Weights of a small sound classifier: 4.01M parameters, 4400 steps.
Rows from block 9 of a small sound classifier, named by matrix and row number. Rows with one number belong to one channel. Each number is 500 + 50 x the weight over its row's rms, rounded and kept within 0 to 999. All counts start at 0. Numbers have three digits each. After the name is the row's rms in percent of the matrix's.
After each channel's rows are labels from the 100 clips, of 14976, where the channel reaches its highest value: "responds to" is what is common among them. Only what is clearly more common there than usual is listed. The data: acted Russian speech (Dusha). In brackets: how many of the 100, against the usual share in percent.
# convs0: first 3x3 conv (model.blocks.9.convs.0.weight, 96x96x3x3, standardized in use, each kernel summed), inputs 0-95
# convs1: second 3x3 conv (model.blocks.9.convs.1.weight, 96x96x3x3, standardized in use, transposed, each kernel summed), outputs 0-95

convs0.70 076:550444514475501543554503542483491499549483500496469591477430540422439524512425515457515498428476470534594484538366438456507610541533483445429560496605442442509530490525515558426505484564450443614545548501509528547523517492474621575484504540561397565535537541491470565543519475451516467557
convs1.70 112:498535451566490472455543549446496501511525444542460521467447565535570598504445625412542504542493517519596514500519458458531553498500474454420576462559510380536536560493483461599393500525520538453492562493507476464419579472541562389495538451474552573578508438517483494500502556560422514527
responds to: emotion: positive (67 vs 18.8)

convs0.18 072:561508425546504613487458544549445515525546471583535568545495477528525401597544550480526509491469510528499445547586565518472476447384536508463566548592526521423533471511442550523512531552513567558566568549526556498412420528494537472535561568524471538478574485412516505529513568490391481550
convs1.18 112:520536517484501557519538441491542532445569494528421550500446527459464527509549503545462544571536547537471419531483554454520439548505493544512501539508422551536554478566445570560512402475540514543424532567559469546552536463454497519432403511582581553438471419429436560565483433417602599504
responds to: emotion: positive (72 vs 18.8)

convs0.59 108:560563402526514599568532529518458406476476503544538478482493391505490420431403592525550562466509499446539521511524501539460506525441579469483561534543471442448438472486472566446587504553490514560548550416462478579460547362545552464517526552591507544523458492485452535561502495451537455520
convs1.59 094:478512555501505488484471549520513487515532423487526526524565485569524449481411505467555459474478416505454518474453454500512541556489433490514547435414492466391491398473506417457386493404408529472601510475418517466538476489568551452515570459471451436416487587529547461466491559631490445455
responds to: emotion: angry (43 vs 18.5)

convs0.61 070:537454496513487525549495541464431492532479511520479631494452511430422474460391524448480519469468440489608518513426427495496600475542516413441574454614379419446520489569509539466490468574439491592545582502560539517515500484479597528459518519531488530518555510443482566511484427481444511500
convs1.61 100:500516441535503467473505563441483500533531492555488531478471569538567584484429599460544537518483514502590544482566466486559552458482451426421542430575543398575517531468508456602437544580523501450489576494507501475408534457544561390542541448472551554592521440543497483479499560567413514457
responds to: emotion: positive (60 vs 18.8)

convs0.77 104:566447517500493569529477550480440462471467469475440539476436496502444492499449576462555482464515444510552456490388416460561560498571557464468579480543533438592514463527528579427561568519391455583601554443544507559450466490487561560554553561580454515484547472521462597507494450471483486566
convs1.77 093:573551467586460494461521560472489498597539454544496482537507548525547604487495577440532495475482506496532543450542377492537560450474451475421522466543529405464528583459533505550418536479470570456494515465476499458416494459605527428540537400427460509538552494521508515435463552613395480499
responds to: emotion: positive (45 vs 18.8)

convs0.23 061:546511460567538542550435575544490485566497505601499620560505460520531415588612535473489515479481504499500454508611566531462468528405531510494558542562536547438541510465462534535517593522486554475595563532528532519411493502482543474562569586474491543512587507452518502511553560539387487534
convs1.23 098:527515495479478573541512420474557522484557510549425581518438527470458537509522531553488560574521560532472429518485525461483442515553487560504548514516435536532573481573431553558504414480567532526420557565547499531507537456441519486435407507578615578451496420441452545565514438429586599514
responds to: emotion: positive (75 vs 18.8)

convs0.44 065:509489475548488439522461541537452453529539526584472566562501410514508415610602457483542532480473511413483466492607525482466478457378476509488487519517428529418498545480453490557464520519524479489602519571601514460447492414506479425457628458420481506451527465449567544533515525531415491498
convs1.44 122:549511508468480526553521431539552539452518513519469498562489506447430518509575517542443525550548571517482440550528566494469399525552523560515460572499442535548532492575448585506545437522561487587403502578577485534506550477449474548461403532590530511493500431434441584552459408404563578493
responds to: emotion: positive (53 vs 18.8); emotion: angry (41 vs 18.5)

convs0.56 079:560429491499497546542468572479493531472512453454462546490433553485413503528427560440534466436490477570572463529365422459479565547540538445409578510535468416585521522496483541443520544537442428615577558492539499547475499507487564561518542563569462530491553507526444574504494437454468465574
convs1.56 088:524559470575459485538556514453511507567534435531480481518480571527563615512438590417522485529486522527562517466479414470514527487497478462413572475527512412479531599491502521576382515489491596450463565482500473443383555461557522408522527452442493530541562455492491509451530553596415501541
responds to: emotion: positive (50 vs 18.8)

convs0.3 055:524487458538490505497464531486436487518535480585480575562450439472479406648585487481528533475454484483493434504663545465502490453387496502425517550564488510427516494496455501516463517545489523513596533551575520487410468453510489459517606514447456533432549473428496535534491527494379441516
convs1.3 129:556527512472441551572530422517557556464513507519459518551480526449448526497546490530443529548543560527493430554525563480474412538543490549508465581506426535529546497568456588508547417507541483568410527583573471521503550462452459536446422564573529515480488415424430573534477417417593583475
responds to: emotion: positive (52 vs 18.8); emotion: angry (41 vs 18.5)

convs0.4 064:517513459470525556495464492512513532551524481437481478456437581451474431654509523453564418432506463586566534525494478461425518548364515490510520494468454434477431411416420523419508512442469497586494541496571413489470512475476518604482520497561403537506427502484506519518517459460527428551
convs1.4 164:509509536486484519503488491580579559428460485424544430527580508519457449475547407483437446534523513552458472550472562529455437583536577559570381598402472568435493476553481562400567468444508509591493402568539471560518545504501447524475481561539463450473456510445470531480486437484529512503
responds to: emotion: angry (63 vs 18.5)

convs0.58 095:542428550449474563526491531458491528543496482461442547457406555443449543531463540441520469414510486556578453549384420428524594549526493465420544507575497431534530484496504535432509503531450435612553529505489485538508521516465595588535507545554381547526526556542453548530552480471521445573
convs1.58 086:507566468600481470521571537470521509504519445499451496475453569528569598519482601352515451552500512530579497486490436441509557527506481473440547487519491417469529580513476503574397472482484583481503543480497437426418597481581538404480553474457517578574489446483475501481450547550431500542
responds to: emotion: positive (51 vs 18.8)

convs0.74 057:495485448504520553454403480430497552523577432360518515471449560428455502575392514419537447479497460584554501542507538448492522533477473409483513509462468444442481435491509550461493460447493562558457528532498443489578450493417540609447457502539532503550453536494449513449505464392584503582
convs1.74 095:502537515478521430410472553553538579444404457413586487528604524601500439462480437457465423519490483542476475551499536523439450543532587514547399561431485529467480431531517475386565536479545467584514412585539504569503488493587510485505509439537454452515483516496458498456428463570490498480
responds to: emotion: angry (58 vs 18.5)

convs0.42 074:569438506501486544536474532454456493504509496488482600493444507456413484492368538459520496467468443506574485524390423467530569479561541419454614449591432412536547467554528579482485503561453459597563557526564548532493462496488599567496521516543465520499536506474472595500470431463469540529
convs1.42 089:490532443543517453436500575453488513545519458567514512504495562572565570473415574447549531527481521513579528456557464496549531491470436445433533433551530377543522522479520440585421549533538516463498566508509511494429519456572577396543535394497541513590513449544503478471487549609420505434
responds to: emotion: positive (58 vs 18.8)

convs0.0 103:555577433556447559473471530560436405520491460518521529533516400502544351405404579511564557494532492426507527497523518530502378519534581517501510519485513477467439376476508562501544553486512538454539518436452508484398426433494509430468471544497543417483497469463499483535469556454446492492
convs1.0 068:455393567410544492394487478526487526464516402501500457466541494475469415579369571524485489440616455547470568457536560533472443544476404477558507460481530464473443439495460467441429487446507455530550504505481488510591496509487469539520532510525450411458411509455531480531611504515543471431
responds to: emotion: positive (47 vs 18.8); emotion: angry (42 vs 18.5)

convs0.95 137:523559495491413542421454453594467463501512467455538454440510470468543431508448511468586424478492500518514509487516499535626509517618511544524474486471426431502409381528499512442505431461521525557483505429521418464358458434489486522425485450520474475482433431417559543533479480408495510512
convs1.95 172:417404496440568487417430538582513508472434472468585481523602486540490460520504478525510463465543479528543586507535534612530471557466504494564429536445573503497418485452522464425471576478514469514563436519452490517516538586497475507603563512496448374504491565540573434457559523544471435544
responds to: emotion: angry (42 vs 18.5); emotion: positive (39 vs 18.8)

convs0.20 099:531436570502467546507477539439441504510477475484474561466438523466402528490459537430493534487468453502584436527487429491547626498542522407428531444618488407438532554570537531402523494550404505614552607466505477516482496505461528546531546538518503534552539490469444550475556408450512506536
convs1.20 077:556513465567404518482497488461488542523474526494523498499515567518569590516504548455460435474469456502599567527561429515500582438499526434458494480528543415488483608436541514502485552530440566478482524507459464429380537490541452440537543589412423550607576500524506511418500563553419455532
responds to: emotion: positive (44 vs 18.8)

convs0.84 110:515564454535371491502576572521449416495451497496480489526498386563538479412519544554487461556553490426552575419556512535501447503547538532519484515469486508494460463510552502451582535473426483438501553422524424555386504412541452388450493520492585468438550478493553487517441500560472572481
convs1.84 072:439443512417554607514462419513503493483601455519498550531555462452459494567542550605441455445552483496518548470523534581464476515477541539561516511468533556507420458500532542508429504455496498529422588484496468505576516531456427561552430571569446458422544500470555544449610473444601476444
responds to: emotion: angry (40 vs 18.5)

convs0.53 095:518447542504473527529496518419445501510508495481478581483439525441394530484434535444467532476462466496601480527496445477505614490497516386401556483612429412407539589559511535428492464560439483592550594488526483543546525490460561534490542505523508570575538538495461571489526428468542490494
convs1.53 085:542537459565447453493541530445526522541498492525495502494480590534572604486451599434507469510483494514594511479560446472523565462498485437425567462542491404503516565478506468549437513549482552476512562493486471424387556450553537381507562459431495573607517442490470479466456551568382511489
responds to: emotion: positive (45 vs 18.8)

convs0.73 103:481533485489444500518576562484409386470423525513467518496477380561509522412536545547479481549589473384557536469564499503508493486525555493516474472529472452443500490527547524388596577536402520429535564363579471546500484445524491425515520533471523487525513513509549490513483471575540584462
convs1.73 074:480504499498494566502401482437431442543581570485512441517523442480474507561533502632457520391527460438476521469563515536486510394463537512535434469535554574483479479419610491540490552574495455533421537470486543499563422503471473518538403483581420506478583530502514540476548474449505449393
responds to: emotion: angry (41 vs 18.5)

convs0.87 066:561501457544541572538446576548478498556530469579520595536512460526527395596569551474500492489458511505505451540593562521462460489390529512477575542590527534432533476475432543525513562519504542515577583544512536522418440512490529486546555598496473543505585493431514494514524567519365478555
convs1.87 084:516524498456492599569514414485549532464550519529435596521457517467463519506519477553477551565516544535463431519468534477507436543525519561523535520492435580520568469560452559537509406470548528533437548579542488550531518461430510499438408509590602566423502440436458542551515443429621583501
responds to: emotion: positive (75 vs 18.8)

convs0.5 065:499472506519494512490411526488466564523524441553456547466443603474399493638556502418465476493515412606595481540579450443490462487378493404439512494507474409414486490541465493495428486536421476502555531557587474501468452473451479541459591501461416492522485528490508555497473453486469491511
convs1.5 127:551523488514478564508514406514579573443536466507439493491488554451472577481550494505421482544572544558526455561537548480485447561541508531512468538483446509534550500567450584508483433459522542590434522583553428510455602456479425488437453551584543512542443407408440561517488446409540573533
responds to: emotion: angry (55 vs 18.5)

convs0.9 088:483541387567527477533569587479457429423458543545484544550494391611527481447494558590473521578541483409487529469535503507450430459398577494488493504471418528424497543528536521486504591536441529420511534451568508544522472475560482382472551566476544514479545505531535472529467496567499547443
convs1.9 068:505560511552466496515485498444461464555586422494466540536537502542498536526432569489468465458483441451471484460536424489445536385526460503513480428512493503434500417491549496552372494454483526487410578460506528488548402413589501414503420492545472513485563477498477561450478502528492466315
responds to: emotion: positive (40 vs 18.8)