From a checkpoint of a small sound classifier: 4400 steps.
Rows from block 6 of a small sound classifier, named by matrix and row number. Rows with one number belong to one channel. Each number is 128 + 32 x the weight over its row's rms, rounded and kept within 0 to 255. All counts start at 0. Numbers have three digits each. After the name is the row's rms in percent of the matrix's.
After each channel's rows are labels from the 100 clips, of 14976, where the channel reaches its highest value: "responds to" is what is common among them. Only what is clearly more common there than usual is listed. The data: acted Russian speech (Dusha). In brackets: how many of the 100, against the usual share in percent.
# convs0: first 3x3 conv (model.blocks.6.convs.0.weight, 96x96x3x3, standardized in use, each kernel summed), inputs 0-95
# convs1: second 3x3 conv (model.blocks.6.convs.1.weight, 96x96x3x3, standardized in use, transposed, each kernel summed), outputs 0-95

convs0.56 104:111069162098145107106074090122157179136198096099128121102116159105104092193132089081165115079071150167065078189086110083123170145087084112100125140125120126126183117103096111154102143107166094149161088179143134099130105176081143152132175094132104129120144125095098129110150133086118082143
convs1.56 102:201191106143155168119114154103142111077084148174100095096161119170113143171149124120147094112173138127170190113154167075102149151140078123171124139156084151175183129150164113139164104135137146110092119162160189124116157088164182111086137210141142123102090130093166099171153115171122117148
responds to: emotion: positive (39 vs 18.8)

convs0.76 100:126105157114150115161177138148132072098082181050108052139112145173138136133118115155145069161125126102118127092013090133095141090100094130126125112099113152132123154165129126058127146141070141172138103062183123152136137130165109121145170157164126141076162069130156111137143115159134157138
convs1.76 078:122107157139126096160101154213117187115139158114154197135077131070198118134202145121143141136166149148164114161162158160169118152126096063132178116092172155131104094139131098128127153132121140077117130053093135133155158143115112162159145169090085140084103101108068157111154103104157141084
responds to: emotion: positive (40 vs 18.8)

convs0.16 074:072105130094082093105116104049079129108135131135079103101073123111080196107143099111097121118112085108159131110158081081140142080170079079083100102165134083057122165150166087114091067161096124090087123137140094117144131124105110109108085079091096149143125149119131122120110078134172125103
convs1.16 084:122138125145158138151152089087142116146119153168094123135187124107099178136137135137110089103133158133085117095111139086085170117154123163166096112201103113095160058153166106121110078183125127198173147153158114086086079124114160101076103070104148067167092145147161140112185142108075087103
responds to: emotion: positive (56 vs 18.8)

convs0.55 073:104070121073138139130116120098121081116151138077123081121073119126102190125125113085160079094099124092142114130076085084129207103172081111079086137178137105103119162115153149062124130161107124165146123105129131143132145097090173144156132100167101198165163132131116150145137122124225089142
convs1.55 099:155154136179170158153106175125158131116127127164103151145200127105116162155150135094152081123159183134159127121143173093067167111135131128177102134182118124097173027157158090068131096130137145205156069113154116124090111119130175110108125126064133097151116125122153169120176147157088109097
responds to: emotion: positive (42 vs 18.8)

convs0.54 140:113176111149099125126184145125076086085066160099121101120123129168139115116102121180128093191172068109147189078103119160122108099127138122168118100098081127131092123181149127075112122149054149125119122051173128145100114101173114098103119148124145116111116085123188122137078087151131199091
convs1.54 102:143107153125093140106169117133091142071194177086156210146114112113150125128134159174122179195104068120140104177141128154164110184129117130098181138075172137145092145172147133098133170135170121112138099059076115108154148127087090156164126144111071147097136107137101141110082157097093169163
responds to: emotion: angry (38 vs 18.5)

convs0.2 064:119132123096070114119133116091096161129132115146086146098099132099086221089105129106105108122123105134202168112150077113126147082142100082095151108169118061065137172134144102124134058139124102134075159157131088140160152122108110148078073077135095164164117179116146118138094081129199130122
convs1.2 112:075131112147143114156127138109131130173121113178122088141160116147092154108091104107155099088122166135073104101089124118107149118140167165157057169195135070075142105117116133088067123156064123099159185147151128108091068138138194077128141122118176076194123170123150115091137148164091100112
responds to: emotion: positive (59 vs 18.8)

convs0.9 089:127096129162137140168168158099116080109100155056142094171100095177127184087125126169093070170136122071145126101070119137091174102132096125129127139124108175130113197136152145072137117169087162155086164102124108138153183083165121121167100148154182195145161104190126122118131116162145160130
convs1.9 069:118045151135121113145137093202122142144140158115153161125119151093162123113145144147070125132133120153100055116092114169094135114154111139126140105131194134053102054169158110110137163182148099129189165126092057117118093190096082176149092126114122083149122112148063151108120125095139122104
responds to: emotion: angry (48 vs 18.5)

convs0.88 114:127166120165104113140189154133111104091088157059117079149122129180152116111112127180098058178160099127134180076070107159095101089116128144161125122053064154138087135145127134072121134136067141128124121068168107138109128102175094106105141158123159122075153085146174106139102101156118175116
convs1.88 079:118104165137108119122144119166127156098180149089158181120068121103162142101156133148094194166100098144142096190136149165179106161110132107089150117059195140131093132131119106177111177115164144133155115073093086108140118136112095162198117162124070147096116132165086178114080135073128132180
responds to: emotion: angry (38 vs 18.5)

convs0.30 087:176094091135148122185135152135182117154112143085156120134137107122138134086136110133122091107129149124164132098082166147006059175049120150168126167077072144161087134052113144142143120117132142147086153134106147164142180094124139126119097170170129163115107129186096145127146154145131115166
convs1.30 083:136151153157141157127093168166162108175100077051090136136105130151128101114141138081119183096144135112141126117161155132140088056091094107106123076069111128165112103104100053153075112084124190093157082146117066176130119149153107142125047123097146131130178094121121168151144114151154149098
responds to: emotion: positive (46 vs 18.8)

convs0.13 099:140097160145151108098077092142156150177148063129171156109154145097109099112076102080139153084091153141072109166133186119108142151081090111107143147180040137133159116106079118164094123088172124136144099158096174091139124153101136137066155116112144125132169153090104112114102145068051097128
convs1.13 096:135139127114111134099061165130125107132123095155120093145125113174136068182114109094144093088155123096184219121122099111088127101154133114161166121130075134135139180113102142118162103120121104116093132144198148186188174103153124127103123147188169172084163149125141124153132094170207083182
responds to: emotion: positive (49 vs 18.8)