python train.py --train_examples=26041 --targets=["emotion"] --drop_path=0.05 --depths=[4, 7, 7] --label_smoothing=0.05 --init="torch_default" --lr=0.0041 --grad_clip=1.0 --warmup_steps=880
Rows from block 6 of a small sound classifier, named by matrix and row number. Rows with one number belong to one channel. Each number is 128 + 32 x the weight over its row's rms, rounded and kept within 0 to 255. All counts start at 0. Numbers have three digits each.
Before each channel's rows are labels from the 100 clips, of 14976, where the channel reaches its highest value: "strongest on" is what is common among them; "band" is the frequency band that holds the peak. Only what is clearly more common there than usual is listed. The data: acted Russian speech (Dusha).
# convs0: first 3x3 conv (model.blocks.6.convs.0.weight, 96x96x3x3, standardized in use, each kernel summed), inputs 0-95
# convs1: second 3x3 conv (model.blocks.6.convs.1.weight, 96x96x3x3, standardized in use, transposed, each kernel summed), outputs 0-95

strongest on: emotion: angry
band: 500 to 1000 Hz; 250 to 500 Hz
convs0.93:123149160132117098147168170109109105078085132083095106132132122178130147106133117163081077188152102112143181085096069159124112102147126127136130121077081129137116169156162110080136142124042096113117144066166070139142127123152082105106140155106170120124166103143179099087116079171118216113
convs1.93:116098108130136161154158081129114141100136153102160176116104114104141147101114139163093183182100085143112058150123141168170117182130114144095145094106219125138108116147149065121106185143149126083167162092060093116111126123101091126188083095089073120140097121170080138129097165099108176163

strongest on: emotion: positive
band: 250 to 500 Hz
convs0.15:150153097152098123153151162147101051115057140098131104139112071157141125084112155139138082139149103076163179058089127149130108106120145149163140118114039138163065145135122142063162141137070139128151154053153138156093131060152139090114163173134145138096149111137166136162111105138109174130
convs1.15:131081195109055108058131165156076168140149099108144124152099189118138061104146126140117124151099093158141137162100085137121106104151128127118128140094137124124071154143102142175141155104154113171075126104094116169199155182135104170147124174181098171090169069102096136129091126099161143167

strongest on: emotion: angry
band: 250 to 500 Hz; 500 to 1000 Hz
convs0.19:091055145097179120134110126081138098103187130071119088124070122140104158148146118098166091113106129112096079161086081065120210107170095111076084134173148137131143155136161172085118158146124116153170131129160144138127144136098164155168168114156126201148180133139110139136141116131198094144
convs1.19:189143137169189166151109144132163109108130128148113160124172124097132166151159151112121078136172178131173127093147178101071177125126084118169114131179112139104190016163164148123162096132141142124167063151163119129071123104126140126096120143084110079146097123123149191136174131130110107107

strongest on: emotion: angry
band: 500 to 1000 Hz
convs0.69:119156142136099111128182139122085097092063158072113099123117137169135128114107115173123076199164074104143176081078088152130123099145123122158118099103107131128113131186157128060126131146036138134129128043181104130126117126164110113114134136130158119127141091117186120115099083159144212108
convs1.69:137106127139120155111149142127085147073160161116150205144128104117134137128118176160117155200126071124139089155110144155158132213133091152109186149118199125135110126189154129093143202137154128089149126067062120131134159124112077148180094141105072131125129105122088136121073163122099172159

strongest on: emotion: angry
band: 250 to 500 Hz; 500 to 1000 Hz
convs0.48:180096102141134113157102128144183132189136115115188136122152122091130094114133104097148117084113163144142122129112168145022073189058094150168122178086083153166098116039096134167145104106169127138117144150091151137131183112096145140089119130155148158131110129158084151130153157110104091166
convs1.48:143150144140143124128105200163157090185100068076109121136079124173124086118118117083116169109147124101151120106145144139155076070062093108087137094058108136181112116116107078159107128082117185110139072170126101186127132140163081147137055119113133145125179090116125171149119109163149153105

strongest on: emotion: positive
band: 0 to 250 Hz
convs0.17:141097170141150107098071093141156152174146060128161155107151147096104101118079098075144153079090154141076108164133177115115138151078090111101147142180047132136159118103077113164096131084170115136153102157096164090143124155097135137073168115112143121137168153087105113111107141068049098123
convs1.17:136138128119114130096058172127125107128120089155116094152135111179134067180107110092141092087155122097182216122124102106088124109149136118163163130134073124131138179112097135121162096116119110131099124144199149179186175104157124125099130154189165174090168150121146128154123094168204084175

strongest on: emotion: positive
band: 500 to 1000 Hz
convs0.62:113102142078079125114123104076095146133132131114099109103088150085086230087129123093091097104113088134196147106132095095143144085189081082100128108166128067093123164136163118116121062151112131118081134143130098133172140136089133159091075095131085162160110166121127138134107091133209130126
convs1.62:133148118159166126161151135102129119168100140171121103142163120151089162140122091111159087092147156133065107095109126094089166113137157167150069149183106076098143079138153141122077090165086112125131165150133136077086066137143184074088122081116173079190117128126163110101157165160061114086

strongest on: emotion: positive
band: 250 to 500 Hz
convs0.40:119088183106137101112066104136164179139183096131120142102119157110110077202138082079186124082099154161075088180106103092151151158109101116111133138129121120136176111102082101162109163100155096134196101173169124088129101170078141144140204091108107105129139142101114153109160134091091102136
convs1.40:183164091119115131077097191115111123077094111158110095097141124179122111147134138117153077101149140126183201130130134089088110151159065132174149103157099140154162158151144133117168138148113123096092101156182186163145187095171166134135109142179145172081093137077160106172132096182165111146

strongest on: emotion: positive
band: 500 to 1000 Hz
convs0.74:111125112153116102090131125109116071121070142155139168123117062145129119045161090133100176133133091032109114061170154096140068106124125119165093122135089149065066092119139148135105119139088195091146104103185161103101136060104155105126128136078135112098090108132127141118129125132085127122
convs1.74:118104151121061077051077147125075124155111059093110102180134145132134094062111107086081139096115076140128138161140086103140068109159152151105072159137098099126105172092073174165125096152123124163116158149138113160170161124157117167068132096157149143138147148119122112165112112085190138140

strongest on: emotion: positive
band: 0 to 250 Hz
convs0.86:140101179141148103107068095146160149174142062134153160106148144097110097119093097077152156079087156135078110161134171118116138159078092113108146143180037132140154118103075107158103137089165112134168106150095160088149127153096136134071185111103142117146168151088109128111121143071052100126
convs1.86:139141124127113132087054175128119112127120084151112097157137113182135069174115112092145094088158119099186209121130105105088120105149132116161162125134071121135134178115094141113165101116120111123102109137194149176185177107161121129103121149194168171089166148117142123157134093173205093175

strongest on: emotion: positive
band: 500 to 1000 Hz
convs0.52:117082109124142140160134165092164116090169131062121078148082122179110190155158128150107071144146150137154109134112103093080174159113106134105121179112121152141103210123142127092145131144100113165112164140152065167147190085154117127173130140169155199140144112222113148132159128146180134143
convs1.52:128117142146159124149112110167177115145127129105129169108121129102133163127147163112076149113113167123123093109128136141096128073124126129139124054122149129081135043107130072027092121131142134162228117140142042114080067146121122135128087116067130078149130147180114185135151119121120107098

strongest on: emotion: positive
band: 500 to 1000 Hz; 250 to 500 Hz
convs0.7:129136101150107101164066139146169133141095087158114140116126124098141158150146122069138140046147139160164123126177168140102101182051156135157132157111158123152114128019065112120166136079114104107167152126136099138147190102101142124127179114127105131141070176179103144154135150099139065122
convs1.7:099136127123155101128112095157191103190115094096133102103071110146138135117098089089104163073113180110104115105131133151154076069089160097120114032080132117142119132054079075112066116091088176160167125155165099128085073124155143112143135129109146128156149159151136171123124088161114113119

strongest on: emotion: angry
band: 500 to 1000 Hz
convs0.21:129113134171116124171166167103116087109088148065137115177114099181134183062127119176081081175143117068147148087090122153087147092116097123150125144111055167116091182135145124088121107161093162135075163109129100130170174079171115111128106146116184173142156115180148126117125117159119180126
convs1.21:109047132129110164142141061195127128168125153109157156130105147091158108108136132158067136134125111155103056108102119176118121115147106136094135113123199144069100088150166117114151156177130105127197160146104061118125108182091076173153073125141125083162119104149067145102112122089153134098

strongest on: emotion: angry
band: 500 to 1000 Hz; 250 to 500 Hz
convs0.82:108156121152094127128185149111069089085082158098126100135111132163126129121109120175130097204168062103160178082097115140143111092140118114154130108120092134137094123198166135076112107159044159129124127058188126151100119098172111107114116141132152122109126092137171131128082084152134211104
convs1.82:150099136123104134109162113145087132069181169093135215138135109098162132130155205174094163199094091120135109163115130149134113181158086130115186103101156151113112115176161113043155165144171093104167122073093108126147145121086063159137106129115073128107128113146111124099122132089107150116

strongest on: emotion: positive
band: 0 to 250 Hz
convs0.70:134115194139131085120055126150146138150118057119113145115134146131110127108111096081163124095104126130120148126124127126139116151098082115116149120156007116156144160113084090126131159083121095116217129117120124102166125151098124130063218127087148096156184153111157149096128112090059140120
convs1.70:134141139125108122080053175126107108136133079156111098163138110177134075164110115089139091100149115098176208126123096104092116107146137125164169125137071116124124174109091145112153102102120105154120129132195145185195174110164129131105106102198155171096169152115148133159135091170193099180

strongest on: emotion: positive
band: 0 to 250 Hz
convs0.33:133104204130136086116059103136152152150133060128112153097125149113100109136102076076167139086097133136111125149125121114142130146077076104104153123169061106144156142114078094145099150083138086125202112140119122096163110156099123131088223114090130094163153154090134157090134110082057125109
convs1.33:125146124140125127090050188125113107135133074151111099167137107193132073166103129078136092087161121101176202122133107104091124115145121128161165137141081110124130179112090143110164107111119110139124101138193147184170178105180132126108109151188161169111169158107151125157133096180189098174

strongest on: emotion: positive; emotion: angry
band: 500 to 1000 Hz
convs0.84:108064144080127126118079108059121141102168123150051112073055130116068146179186107087145155116106104146134095164169066062134136127138112075091119128126137079137145136135138121123090145117075088122148099129174085137146088159078115122163142118088082103136101104115136158079169109125150156128
convs1.84:104139106138235142167125079081169118108133143119070115141192106118120154126144102149110131118124126118095137075200173108178146181097139138086075131155088133202144114097132114149145079106118176105152132140112144096069110126123114083059126069078128099165124129156149103124157123110095106097

strongest on: emotion: positive
band: 0 to 250 Hz; 250 to 500 Hz
convs0.28:126106150140150126096083076136159162164178098153157172106149135085118059170108099093174168090101167145059080189147156112136147169112121116122128144155101131123176088112088128188100148111184131130171093180124169079112113155095156128114166084110132114139129139086080142119135156070086074129
convs1.28:163149105122127117054072181122103111111089088161123102132128112179125087152115146096147084094157120108188185124123134105095107146153084132163156131151110121147150172151122151136186158135104122089092100160162176193153201098171124128140128139163144179082130134084140114167114102184209106159

strongest on: emotion: positive
band: 250 to 500 Hz
convs0.45:121088164125141107102071092132172175142187093134142158113144139116114083178134087079176138085095167150059076185109128106121143161088098116112139143125110135137180112083084110183101161105171112141175085186140147086123110168077141133133182103107132109126167144100098142105155140087076081145
convs1.45:163167090146104152069074172111112113101106087129104108142134118186113101138106146090124103086162130122165191130143142086097114134165069140172158133140111122142142176120123131113170158134117125077098100157199158187147195098180122122148113144175158181087104149081162122181129114185185100135

strongest on: emotion: angry
band: 500 to 1000 Hz; 250 to 500 Hz
convs0.65:177102099153137117141065148148185167186134066123146149129139146111126103133153120074143116072114148172137112144134136133061101172040111141143153171065126149177105122035079119151135115077145076132098150148095110125143161134088123171089097163152131144126132128156107140130133136100082083175
convs1.65:067150131121163122117127128157179093193080093056148106108054110186123097128105177087118161104153152105139125097158136157169081093062092106078126030065120146194112133104116088138113141099084172142124125177141130137104113127162123120140125156098128137138140108126134126133104091177121154124

strongest on: emotion: angry
band: 500 to 1000 Hz; 250 to 500 Hz
convs0.18:102150127136115074136136161132134104089118133099094090137132094186155137105182103162057086147148139120134177095109094146111095105138108158137105149042061151105090150111141081105107136101088083085115124108163067126111132097148072083087140123067149100080142106155182106100145120179077165128
convs1.18:136111117124165127174147072162169123148137148093150148103081124096166158109154099154074186139095140142115095128141129165171106128109114093087134099074168158129111115088124028134092120122124126174198146129128079096105076134103100133162068093112096116138092162208105181122151105068123127136